config.yaml
n_mels: 64
spec_augment: true
win_length: 400
norm: "layernorm"
residual_init: "none"
optimizer: "soap"
max_precond_dim: 1536
adamw_lr_other_params: 0.0016
final_lr_fraction: 0
Rows from block 3 of a small multi-label audio tagger, named by matrix and row number. Rows with one number within an expert belong to one neuron, the router's apart. Each number is 128 + 32 x the weight over its row's rms, rounded and kept within 0 to 255. All counts start at 0. Numbers have three digits each.
Before each expert's rows are labels from the 100 clips, of 14976, where the router gives the expert most weight on average: "top examples" is what is common among them; "loudest band" is the band of the loudest frequency at the time of the peak. Only what is clearly more common there than usual is listed. The data: synthesized solo parts of chorales (CocoChorales). In brackets: how many of the 100.
# router: slot weights (model.blocks.3.mlp.router.weight, 8x192, trained with AdamW), inputs 117-155
# gate: expert gate (model.blocks.3.mlp.gate, 8x192x192), inputs 117-155
# up: expert up (model.blocks.3.mlp.up, 8x192x192), inputs 117-155
# down: expert down (model.blocks.3.mlp.down, 8x192x192, transposed), outputs 117-155

# expert 5
top examples: viola (98); note F#4 (58)
loudest band: 250 to 500 Hz (83)
router.5:131115100147138111101116154124139161132148103123189154135115199151134084148216152140140155136118115132174162103135116
gate.0:133096130090166093122191120111109090036113179184208121183175082122130129128117077139180097141115100159122082150107104
up.0:144095137182159163141115123168110139039108135159118158102065152046116140124128131103122120073111113087144166064106179
down.0:126094107153092129188106105152126157065107111159139070133137113126108193135147139113115135129187109071148095140102133
gate.1:220112160120128109098097090192101131164058104087098105096167145170134091159151124151084146160148150105137068124194110
up.1:194104149122125106186140117143146169128100071116104090081151100162121105099109161097184144139119124160149184118122108
down.1:089112106182119135111073163135120069119161136131179156119127194074177117133034112135140098116107106179114113098136158
gate.2:138096151135130077147126156109059135154129216134070188071172087129130143123119147150119113112124139143157105103112122
up.2:153163120106139168104034130120129152148115089183139103136047121154147153167121117104161075093119158105137130185068152
down.2:106124081124240137172098143117160087116115097093166168152134093166110184094090142116102166155121080111149174126159074
gate.3:189126134123164121140125108165091107156152138099103167118157164033096158151121135124108087134106111190106132165146097
up.3:138111110129151159094119132062145140089160137111139148151117099078153139094159169162136196142123134239099152085160144
down.3:129127180150092137068088147170106133096104155165153127081095130176148156145111118087151165095140120149118110109102118
gate.4:074139144127128143151113190144163086210189124136117114154173159141143146161138160104105135140088143101119091157101084
up.4:088122126110091103170059152140143219147091152081127111111186089088171153163107123120070108152181156097132123147123153
down.4:118171193147119089121145133126171105104187140106137166164165089149136126109091122151144168137094155122113155153129132
gate.5:147169135132159087113117123146078143179128122103143189137113158124100137153090144116121127134166112090116147154111170
up.5:129161126163129181145159134154154112049143125149077042178105147091125111123134140116132129126094119189146110143108106
down.5:060089094111095136125167110151127106093066093121145118096187155071126135131181160141124071162186089146074148120163114
gate.6:120059132119172100110097154075038073135103209109161133090169087143141135133140127173140146133125118092125109027143130
up.6:147138092124115170159127094147176098064134086219124130171133152087161097117130176123108103094165113140171074119129129
down.6:085110145160131117118139106156128145122111109102094128158079144143176125086068138108136136183109138162115162129119117
gate.7:080065146128119119104089174142121071117103201139152118125142180170122124134146104140132148162158146107166169095102121
up.7:051127125157107080078084185133141181116129102103118138095054162138137148126140103175119140104123123185112166073145144
down.7:053161118146145088122157176113133101081141111182167156153163144132161195161141212121118081141115066048104143115108143
gate.8:145131117065106142075170135173097131055143149172136144158151078156143157114102141100157139096120158195073109126139107
up.8:128118111155131081164109110094113099150087123134202132096132135133078146094103111109115123105115161139098107182134143
down.8:118093166146115100166177123159143109148164180086158184066073098109140100123112114074143129123170067183125159115121166
gate.9:089019117150165145121111145098108172141151185091167138161077109119106130085122110144115119159138140122101124173168130
up.9:115208143108106152143117110139168093112072110177110082121192140129196138127158124125135148131118132123143170105103127
down.9:135116158128141144173168129158081135119124161143130100099174172156129114112132128094058121131092176152152142139167189
gate.10:138177093122118104133145151147158104191105091129135158126153172056111157093128084143178136110147146076132065068149216
up.10:126078141123162136109150115152156175135215110099169089105151116083122146169139173134165150107125127120132126170127115
down.10:170151126098111197143173186120119151056146154102087143070176155099122140134187166108097103145090161158129129152139115
gate.11:101109127150137128157150112090134147109147125157099058173109101166191137140083135119156168123155114098108185166084113
up.11:171051139151117126134134158083144134138155115120172168204168113140202090150142116115117138153152111111125174120041095
down.11:155167173136111108108098126084130131163157166110093124073127095148156097170153073105088132118119135083147166196112099
gate.12:181123164138060141135139123110130176174009151097127076118128123061107102086144128119086146156086140131117152123126079
up.12:144133159067096103157087145090099178137044119102193100117113147084109109106158164113126137145116185142194159113080076
down.12:130095179131109104153121133135133174135102107130138150095168114086124195134147108127150093134102118149122141183078111
gate.13:114093129117133137149178123157179136184081105132155150096170141154119116099108162139163095014102080167160148150058090
up.13:172117130101172101136170082104140109102094156128096118146192103159106119112103184108138112110134113170145125114163082
down.13:121117069111169120097103136157085133152131143177118155099148205115127153167112121135129164140116134153131136144162164
gate.14:116145120104130108121146194119121153123123119106144147090130145128192134138142109165133112051166160182102127140134115
up.14:107078131090151103132163162113161087187169108097106146075153157145149088169142122136141104071162144114154154120108182
down.14:196125141111160128084111116151182109141093108111129072094132131173139138120169128165118144086111110205121109127102170
gate.15:078163140160157115112079065073089191080148162141197194097075156146140097137114124155122145159116114153118133155146175
up.15:157119133086145163168154175124174059172192115072043102082203138080154152144134154107127104130133142187139098084151105
down.15:159083157097110176119134102128163165115097118123103148138135122161159115111158108105148134151125115112170138102126080
gate.16:111109174138142170212129149104156150131201186202106142163177135115160118133121149129162172148120111142061165135088103
up.16:161073102146140119114141085132151097099149114119104176071107080049132137146159217121140103126117118133135138158113126
down.16:167110088112103097202153141060165111050123107159133150114130099067112120169163096165081136102166117120099073118124192
gate.17:131113117141107107155114112121125129100158166072175134163144086090144139144071163155087153098121166148146126120121127
up.17:116166136109111147112086114172140086227157164090114053102155088134139139099092133121118126109136105110150125150139143
down.17:141135123144139156092129116146148195117128134132156030115109071182193104146136118169123174151200098130096131170133138
gate.18:088105127157172156159150102154164077171143115128133199126181150113124105143114143087160153101105108209087095171137124
up.18:155087134161110123131191187095129091182128153098103062107125180129073114095123138094139077170127141146142145129151127
down.18:113148131135102070103119104115131147161102147165158122160124138063155074135111093116147121164116188103177108167097141
gate.19:169092128150141101116114097163135014142028165097109111115158176110117152129169120127167151179117156098171170085146128
up.19:123110119139112113085099117155103032108033177107121092133174113105156101159131134097162129210159139080160124119177127
down.19:166169140127112109180143074161140175131146141142116077154146148131157144129162180115117157100110134161121161192087160
gate.20:094073122153147107100148163155091173124164114117131118143120080134131117059103120113152153188121130164132123165042106
up.20:102102144111087157164116079172124095173101124120142029086182124035130139146132224102113131131113127123157117133190094
down.20:127144152158102194045154133091151091139160165155097156156119142178105138159071144130114137118174110081135088115080089
gate.21:120099131121189151119151134115116195081158110159113104078175181082062163114124110114166117141145128085089139161111136
up.21:161162079128109137123111113123115114119130139143223158190081077117091118161144101110103128129102157141151061124116140
down.21:147103144124109146199113105154124114088117107135072096074143129150131155153087109107095130119181130154116108123109135
gate.22:181102142140141164148064073113121110086161161090072127089108089166157130133125121145086172153138129168075113087163171
up.22:126100114140157157175160087156131139138102166063046081136131115146140133166118176143108150219087132162136070133139149
down.22:167105129149107149163067147132204098105104118151114196129113094109130130140092139143090169097117141103152113113128198

# expert 6
top examples: note F#5 (77); flute (36); instrument: violin (33); note G5 (27)
loudest band: 500 to 1000 Hz (69)
router.6:157135092143136091091128109099088112151081115126168108134100075072099074104147110135188122099111129123101111152104066
gate.0:186119150203130163108113130118152134115083216125153153113076101138105143101129136139139112120146095079060063138143115
up.0:143068122146162168117126138139154154070092216170121155080106122150114143080137108122112139113142102123095097103172076
down.0:151060143199096104153105147120121115139152141118107132142132148111126051127185124132093114142098128067095110170114226
gate.1:168113129156144162230067128125069113144154104068128155168164067118099127115107110207133108105150116158152118156167146
up.1:106104094095145169090170121130149111101215134135105072117144111105093138182153137120104124127136133097185177153121116
down.1:140152147142118126117108111090135075194156102167096132092196144174130123186103171150098107085171097112053089152117162
gate.2:124170094081155147042089111109119178097094158151186147111099148141128135138111142147166129132125139052119109087117151
up.2:109119154143080137200166142178146084138154127096079086138150101108135100124111126076070103166112115166175112124113151
down.2:111116086149142069094124135160066130158094132129169119130165147088121101051144094145112094120071130163161123106199091
gate.3:141119114129131148131097101094184125116130168143107137129144127143170108133138149087114178169157156131048113081150163
up.3:108124140127117144136132159142078111157130072124168145131100120074093154133101092148138114090099105108195144152129101
down.3:142113030162129134193152063101137093124144139159101074156163123136142165147138066122129130139104196119071110137149124
gate.4:137162110112138172154079118080143184100181103161158113095054107148175105111157148162066098117126164156103091105140131
up.4:167105132107090164166088118085137091167090111107083116156220130133093136178133130096134157106151084073115121169162156
down.4:095125170172146127099111090156143170117139122172124188150089136144082104214118099076183115147107192137075153135107160
gate.5:163148128153163127097194095115112133167138153101135085140100156163090141153117101106066159093098145141107105151166095
up.5:155105127096105137161093168139163145094097084152121150089143121148137124105136172191171088185181131087179149105104103
down.5:112114124105146105144168110133147150123083128076139102148143142091145147135116120120122124117120024113162096116141094
gate.6:147162120110149145099117096183137124184154140113162097080073140091118163145128135137136119109118163175129062189002114
up.6:113130133149131100147112130079122140071094123117095138127168075132170101120138132127122147171134138068143158067242147
down.6:144146127146146144066088144164139120129119098142118141122128048170107140153122152085125155099078091146094125110144216
gate.7:102158064110118093087103123137107167174089108136167132133152133156102127146094102143177135176121105145138082209106050
up.7:133135137107097179120121165073130178103147077209137181099146139074122130087100128125138107134109134147129131072174100
down.7:122172178163112101110104122119144139085166179159123158155128120118164098104139098143178138082156108190145145128094103
gate.8:145148161130176153167137069155136124106126106164097132146204069130127101140124177175107077104090150105107142188112080
up.8:146041087139109140118087182134108104158125099099121104117098158132102143114135077136168133130181142191161169061117139
down.8:111117131126170161145140177143077110124122155130140165146111148128113047135130139124145101115140106120123184046154081
gate.9:138133170160135095109122155126137171179189110159063133142121052111168142117134111111128074052158111125138088125071097
up.9:119103110099115134150165108100149135114114107068182103129109189113136145172157166134107161187097162133123135148134172
down.9:144117149082113074158122151119138073105162146105158136151160126138196076095140144112182123151031129107113131167120166
gate.10:144100116127130155113058123077128115107151132154149146185091111112134143068166132133108105044094112111147174217149130
up.10:114189140168110129148171174153164146118096133089101123099151154109149116156091079127181164217129194126113127024120147
down.10:187120156134150123138157151070124138209139107146175164155186099106105141133101118143185108146126180105097163125087192
gate.11:135166113101085073107113153193153157141211168122154161154160144129160161138134135141140133153129125196155165168134087
up.11:086181121104114128147152161134147094140174103142075124155178178119109126068140158104118119170124129153135158159146144
down.11:138090094125117142103102147166103110106076131100064132111145118139153091164087156148184140085123161195117208136113155
gate.12:166055146137158162105149160063122109122098104130083081085075100163155127144150116144120152084175140123050071116164124
up.12:095130115127123111145138107164105146144131135117166124147168137121098117105111137130124114125093121145210173145065087
down.12:133089095147128127109118128135126078191135134150102110128138139099121109187113121127172146172199180150166116145097104
gate.13:134090137116103106126202155171118086114157105081151128132180170173103129128145177136134119096095156137143078147129111
up.13:116111117118071106117216128166124083130162136161118114128105128156076136116089133085127151173121158158149067114122127
down.13:116139140151170119157101087144062111121173091118101147122132149078067126122165096092143077126139186134120150123124143
gate.14:092134157152073119113096153072118159145128124169089178129051158099141093091105187132126092123170165094088173166154130
up.14:214119108081129158089180147175085120160217138111120118153206163120081122155116064110173151172147151159098042103117121
down.14:157170148125100056199112149120109112164103183199155129161044110167115151111163083121082100135121152083105161109097102
gate.15:103065112102139166131096162113111062125141164155137199147131113103140145129132152098050134132128122152171127152127100
up.15:174170151153137087141138095140132175138163118118123031118114187148109088143147171142143172133139158126111129151078136
down.15:155125135128121103092102176116163133055129117062127128149182125128127121071089131177157112138097106203155171115108081
gate.16:171141125102075136160153077153078104127101138170129121149140138162115123149114108132098144203173117083118119094090181
up.16:059122154140203113119083137070179145099150108101110159116133132088148116130140134117133102112108126180135116151157143
down.16:214115133158071118078142131160105179143108101150134124238142110124120091141132055064088124105173172137133157101089156
gate.17:127086110113135182071109100153157114101167111118170120101071170104088118132129109162084128113158175178183151048171105
up.17:112121163106113112147147186077147092156173167136084140183171112138161102154104128123185133131094088117082092140146174
down.17:148086133156047131171098167117163159108165106127161090107148105096154148135184113107126092171156132128157161121162154
gate.18:117178105159130120175109161108091173080114150120046163082112121151091144146133068162187113112102090110117141145157155
up.18:149184086136157141149046193092128140103070174134034165102120102096099148153106089146171144071101094098092098156157136
down.18:155125149158173117104099138135153017092155169135180171141190145153144174070169135144175105084154153147167081119121067
gate.19:102119149086177141145188117067089140174035097140095180142153172136191123111170105169151130143115123078120194153156138
up.19:120175132171118120139114158196185165083165107106143057103133109119116051119147146084130107115123123161156101126092108
down.19:116108151094168141113134122114194120150131133120112138125139111136105063174102077124099138175094138148121121082142094
gate.20:117136113106149100146096118137120080088080159184075145110106082132100142137104151147155141091102086144111144142123112
up.20:144122113122099147092163108128143110117133072154051132131119087123130156111084167156176141161126095132190152113101063
down.20:066113171142165133124091117137142132141177104169101143119108129180122121149146196175153123111134140105091126102151081
gate.21:171058131177114122105161088116082152205167099115126143127057155134114110102143134142113126098159150073110121198077165
up.21:015187131125140148141116144131156107055140140106097095176156129130126136140135106124123133190117118178129145084181133
down.21:191089129115104091135091110149126079134136154078116133115117042142105088127124148090059126140159127137169100163089091
gate.22:141104149132182130079080113093120115190208113102126115121167103097126122128157156126151106064117142093113149148141101
up.22:133174138146111106138146125170165182051056128162182113128084147215112162106105072130127119236121089153134108113131125
down.22:100122170133116126115118139098152108104059128095056096081137138151187118164111127097131109111100073160131133176150116

# expert 7
top examples: note G#4 (80); clarinet (30)
loudest band: 250 to 500 Hz (82)
router.7:161092111101162080163137156087109156119064134123162120108123113139069118104160133108145129091139095141064136172143144
gate.0:136104125125121174169124131075133150099095079105159182084067113081060180117167158136107141115141097126114125158138151
up.0:152111114129145177123129104078151162083103087126142195083099122062056157093166186122088147118140117109142079157128125
down.0:094125098078135077152112106116161079122108105105149151121097147136140149149127177162181082192167095125103114148148118
gate.1:124114146082139143111065164120171066061131189138105177107161114130095137109134134089115130187164122093127195099158103
up.1:163146111136083170137126136124111149114071039161209102130118130126105166146110152162124160149112172137077147115103124
down.1:162113156086140096159138183149145169126107096092104132067121141097089066122164099110143178187152159121155094136160156
gate.2:139136143137139126091098115160091136155101190126113127091102158212105149163149146118113118190142172106127090097152140
up.2:155108138112115178099114141121095106080091144114151128111093145154072137158138112133116151091119132118139109081159154
down.2:163183122141176093131116115083167118181150182133078104162019070102110137123140105142120144124124142119126183091108148
gate.3:173132145101093127166114147139130187200117117133126118088226110114132090138146135106119121113118128150135165171126154
up.3:104114096159143146140103118127111118139146142151090077127093135097144195100126100080193164165123133107093077109150150
down.3:056171184163080159136222147115198201091175171153093125116114082099129068135102201118122156110164160091125101128116190
gate.4:153103150135088088151162117110108135166131136134084106132178178133098167114084096081151171119124119095129175167090130
up.4:105113150143154163151141119128100118114106107144198137087169100088155126132164172082165123138132140126139130159149099
down.4:069080099124195140155161129095117189162101157110122142151156109161102132120140159135180121154129124121148119114180125
gate.5:224135104124140140118169113136143190092157100107146111091105073139093161114108147138117157112165097165136102074156088
up.5:076173173129119124100108107115142055147103142120128147134201152062145110106110133073161125124101148079124096131131144
down.5:159153203088181116116108138116117159142122161176127143120127137159065137152181084136153128175119111176128143109175079
gate.6:191183092173115136061128107138090105127115109086200132142111138227124095088124115122164133114136159098111111108093129
up.6:160192081163112110085129076126076141154092152115192088123088142186079114129109124133145100118143159103137095138092128
down.6:123144142143092155126138112069206079149199119133181099108144114046114162103061183166111138150135082119097164092099127
gate.7:138121130095093118123077040110085116046127090188042140172094138115070099160107138139163111153142123177125132115103128
up.7:099119117173133163111156182144174108176108094091172145153092135139123179077118126130102130127139124124094095121166134
down.7:123113089147128134115102132080124156078093138165134083156115171183062156131115128134083158123114139108111123179166173
gate.8:115141161113091066100063116168137112123101057141088184107163085184121109088121129118130141108141094065194151121107164
up.8:152120136100163134147184081128145067156175093154180138117153182121077121150146143110143120167129110173119108106207142
down.8:099081086117113096093150106140101141122087136139115164144123091158102078093094158119111117105083176129155142164136138
gate.9:117089137101147140142167168103146101056106110122158150168141051113129081112156180127130153092132154152024103116143161
up.9:103205151117149132108106114094141147082090135151137182134074107094111124081135136105083137089094149182072172090077118
down.9:121041137191112109157125078113119132132070084063151035117121120166121110112197091115112088143119110114144119077162095
gate.10:186209143133131151158162112151139126180147093102160104192131116134118118141158164099090140176120168147060126064104114
up.10:189141145149133174175119143153175132159137132106074100160059157131162137076134124119112148135133148170101150099120084
down.10:123144110174185199103137134122116104146143121135156117164110214150107124132130159114062149108114102146193153106102172
gate.11:087090096150174102141129130149114172168072127098176220108055106117144112076139129099096148151097133139131161168137103
up.11:176074146193184124130121106143148063172030166121161102122092104142097118062137147170109161119097121082150112134115019
down.11:130159113084126128121101173161150085127109107102135144173147143095077166117104127101121090167098075148125194157164153
gate.12:118161151109113085120058101152116119107144076160125090148125153167100166168132109118144117166149120170149164101166154
up.12:064121132090074168120116117116083129158125072176061099129114124133196164125160135110137107129153129119156139126169106
down.12:129107067142133154161156092157178156201183159104086158190098096147139066070100187141145149096163159167146148133077156
gate.13:096211138133120118157130129144146120142151151151202132114102102097147117132192127137129171117170148120148131102091078
up.13:099157120148076147145174144129124124157155180080168148126130095118155150127144114138155170073086137069166129178180099
down.13:151154097128181142174068155122099066072153079098105113163169170179139115135138198154080136143091073190107106170134063
gate.14:133137103160166059147076182089105117123134183119174126094152160072192122094109095100097121113122125147149084118107107
up.14:122121116152082150126170170122142179128093117110131134090100127050135151102113132204112102095148114176084139126130117
down.14:053095136141122108135109102147106171096143146117173180183090168131208138110164102102142125125115177150124130139173088
gate.15:146217079138152124129139108132131066091139139062127155121091166121189127109123128130120143042135155119109106130147133
up.15:141140091163137108099189150176092088149154121086101148118211168120129155084143117159160165148131158117090128152113145
down.15:159050128135162085179092135143157173105110172094134085109201162067095088068113108100105119152147127129126152116123192
gate.16:137114150146183105118122082160102130135126091124111159137099113151155148123160162145051153130103113086153104134158117
up.16:142165073152062104138190136123123134144123125085160073148099098155091104108095118147181131087130133115132205134141151
down.16:175153144093143155112121185113159067106122192146182080122186147105087106110153147155117142161089121079111098179072184
gate.17:085167143142145147143145083086129193102080147125188125098137114112083093133141119146082156170105119085138102121169088
up.17:107121115119107131141130181165122165057170222129114136150105111129141160081130107145126140130148134163142085126080201
down.17:111164088091129074140095124122144158190110159106131122123124145089123102128121164139126155152092123148094089120109096
gate.18:136161093146109129087141080147125123143179135193145112129137182141143176102105159165164093127122126152047109126153046
up.18:142089132133133148154063136109155151156143162111181072126095085106183113118092088103108109166118125120202131145108138
down.18:136099185137113150129138165121133136119070166186109134180203125110119085138172106190213119100170092104115072088101112
gate.19:122110149094140157144127119133131154089099114119093113160111123105087106169164085123122130113140124110151142194131130
up.19:095079112108133123197109123170108122020089118156124133165135128089123130169155078166128135106089128115137136164130136
down.19:130203146111122081158138057130159127137151130141111179087074123123113092150048065054172120159160145111142108192094123
gate.20:108123149147111208137116157105135107156142169124135176078118147088109132104126059087128081088119135126117156155134111
up.20:097142171146144166150116150053155156134142132109117185121107127070080146117143079062101107075116139136129099098135123
down.20:146133175181127116106161105143124137125137130118175111152051036148080125122123138136098164125161086138154104118098086
gate.21:176183132107100086142115137104080191224062171091169139194086143106143142133127103106122132145115116172088092174081036
up.21:041103144095125128108117111162136118031190091178060115094156119128121112174113135131173147096153134077148186114181150
down.21:084131132128142080116145098118128139092098143125115099132075109149132158092150155187102138070219103145153066101143093
gate.22:147178146156118167189177136094118046151124138124145169106184148111159139180106187087097124122136148105169099139183155
up.22:185135135141121097201184127120104157147107119155149125102188154089122124139117185123073121142113118137152089114123085
down.22:095120144153168142153138070159133124114129142146123104113101154136088161067168174163093147128151148132169066067119187

# expert 1
top examples: viola (74); note D4 (50); note E4 (31)
loudest band: 250 to 500 Hz (78)
router.1:161107122133154114203101104117087159141128137107180195138150097145113114098205139121121093094151108143114167169134148
gate.0:177106095189176121140107162125107156092126065150138162112142073089206112149139161171092108112134128153097123126113105
up.0:111143108084116121091134123168110104087125150152083081169162172089143133146107095097150131117153148093172150143121179
down.0:130159115102142112142137054154114135150061157168148090090053117042121135165090112134127149119070126144145140159107155
gate.1:127088127140120085162066148120135182147143101075141073111155096116110114102119125106139092160156097180154116098090110
up.1:087137114168153110169071167089155130146141107078147123085107117130141120109123133115123087121147154153172126123107135
down.1:114089159119129104149155136117118144148087150174151129098152146123149119123114153123098134156158105128119102115162087
gate.2:162103175178099159123125135128141084135138110123213127159123095133144128148151092142145132151092137104135136157149135
up.2:158177141170104117111104117160150114117079178170211077096144113103107120134174088127185069135149108093123149155164095
down.2:111110116134109100039182115171109108105208117090139118147094075064139078146102136123176122145221087166144152133162173
gate.3:101164123108162120081142114182128098157111099157093126120063174153118157249128110160108126081124101088137125126195139
up.3:146118132098073072114135091120139120097169156162153118182121091116157143133127126181163060155091103114172152165080170
down.3:075144093134141155078165134165115154085122114108165139105106175157130168079136111110172152150172121081087115081135144
gate.4:188112075164132136045143085091126148155108101115147115112148138193100121154104106174107123152087097157158152075136136
up.4:063145166077128146189160156150152120107201135158103105137094109077182130113135148094143154095172132087096088160128105
down.4:132138123158109137123085142147104114120146134138113112134139093169102096108158090134144099132104125210159105159129145
gate.5:074092115126145115121192106117127083142165142067094173126103128139066117143156114128129122144152075136128106094101175
up.5:160188135138102138145099121151142156084112174188205085077167127103210143132084129134176113073075142134131155125153092
down.5:158093150168120090119144153112079167117107142098137128110142136165142112102129124074066189126138145166148094118167163
gate.6:142093097139125166097139151101152121080130136128141081137074118151133123185117209118127125098109124134127089120051190
up.6:107091126157134156108090076105090071100091106114157128180037113183091149159109166113117099087123104135101122110082133
down.6:078107125121081146105157124172163102132135113091125089098097100117164094090166191117141132174089123153074070114153104
gate.7:172116108105126199160105149138126121136159160165128091120154141087093129086098102107119139156101150097134127158121116
up.7:073141159121125080097132101123128154134133058109162136114120139181125124181148150138126113133141122177101139078141147
down.7:141178119081139228135144121118209180142116061086112170136149153152134141093142128181127134098129087138107142151142067
gate.8:141100179149142130141151077126134103109074107145145162099096069093106142124097157110103151210109170147157091073109102
up.8:098171089083102108139075138093143113155112139204127125197113094133159131173097154109088096015143142140119138108155127
down.8:143128169093111131087107078162113149147105139122132155166115135088202097109187085125063169080097133127131095108065135
gate.9:204166145156151122149098090072085065093100085199096067116108047102109146183153182138097105080107132152130099124095068
up.9:125144128187117136145118158115092090072112112142093111100108019095145136098149119118096154035150127190128111162130113
down.9:122152121102138164111149134156114136083119134161068138089137116087143161191093064186069152126124119094115115140107127
gate.10:071091136118122141140131170163080119107082156190110105126064126166133108064165115116123130014131118157143117109130118
up.10:171182106130105120098149125110180104129164098060166123154139146123133141145096131138135144255123151128097137104086142
down.10:109120152090100121141109100103088064231106143149143110175126147085151179159156087086066140149136128126154126108144068
gate.11:167130137160165150132106141110118098099143030130083115159155160077172147128164150158160110130150113120126143132155127
up.11:138101128095146149128073162095123155095101107112172154129116117100149140133110059089139143064124105144108101051138115
down.11:086135155119184157096150134130128122156092116149161180130139129163068130185136137127104192108095135106109136162084059
gate.12:135174120073092156134133152121114080125141168090085113156144123124120168036157096144135137083140164065126163145127145
up.12:169129111106132165139085149131119102132160146090102132127135138121118154054113048171148163099132146117109134143123148
down.12:105098162154071124135122131126147120152111217144111077079143154152183167158121118130182169116135147115086118149115166
gate.13:111094112154129073143109133139111162138141088150147194099112106153143116182148124124129096130154090078140142127121126
up.13:132096081122109095095150107121118144110168067155208252123081113145172121173146113093159095128153105129109118133149158
down.13:116181095153126159128141155153080203095104124115128103114146114135142128159161171179125160107129079114129140078114087
gate.14:106117128114122119138129202117158089089121160139143068136162130159089150131116149129127097111175132108146090076113145
up.14:150103130112105123186174117159159183170171089192148203119110126169141118106139107116094110159133109103147062173072117
down.14:192139198100104067157148165128117148165162085091155121130139063132165064129155147137115100130148148114143111074130108
gate.15:158094102150131083079144185134154094037154165114115140116156155112155106153077090153170109150095125064089127114089157
up.15:107137111133120120129094125100120151173089082036126139084066172141124114121161098104137165164127147190124116079108129
down.15:162140127078152152153089159155087061135162115098112122104097138188168138146154200123144125122152147173111130166133141
gate.16:148148122167115144108123089161136135173188095135140080202048111151170123122110134136123117157160147141149106124125176
up.16:098129119080124127164151127125142075081087157063115168081196133088100138145133111139138139108094146170118159141134083
down.16:122151143160133169176146105095115061131144154105104105102173103164142116133075125109129108095149143054165157095131101
gate.17:128135136153095153076135144139139125159174100156144124112207126138122092091128139140139082229144132103134116133123123
up.17:181147126149071116111136114114098123086115092108107113088162135131118112118121100125131132255168129171142156156090158
down.17:171162134142152130193122140126088081131126141062130133068183097168089139121151089118130067129123164136150143136126168
gate.18:133102116136145133162094125058110135154148108121090166153115091099127123155138190129108156093138142131127087099155124
up.18:120185141122129137095137141184143122113121143169176106056140135160125144112130072112154100190131115127134181182107179
down.18:149119068091117144132102178109152129111124148199133160153192140159124121171178048128170151178145114123105132068142174
gate.19:073133121152123147135145138141170075102114172107110162161071178149139100082130125141114135090142154119116165137124150
up.19:056138124146112132155160129189165087139100154144136147096111144112134110064132096137140152157137135104122162134138147
down.19:148153141146065071179130129119110168060144124104130126139140127205117151104158110090113116114141124131110163116148110
gate.20:182155161130104103116157138107044061094110096112151156185142141142156184137089070128115127188156146096077128142133164
up.20:157109184133146102087137102131071065085127110153129178161123150156104164127114153140091123051145127096072151157124165
down.20:134187183131096098221139167098172114160124067171158144155182116106080092119095153164143131157096127158134113096128172
gate.21:120107122103129095126121125149114180159102120086094126138161193141161149145127106128104123100110134109167162133131147
up.21:155131138159128147112234143177133112122148126154130149075162169084156185158140138146143103172143163134156162178137123
down.21:137149126117129112153150154113144093149162097056110154113084076131055105129146153138108099156120115146138123096127048
gate.22:199156152152155074100150125112191106114109191212136159132084160132135089186124094154170138162137155112164181092141133
up.22:135097128147127145202152153124154114110124154107152114134123064074163130131093179125140092174160130165099183096138176
down.22:106112139102125140116075094076136149090128168115111133158135122132116087052153131114110129127172101154126079104109108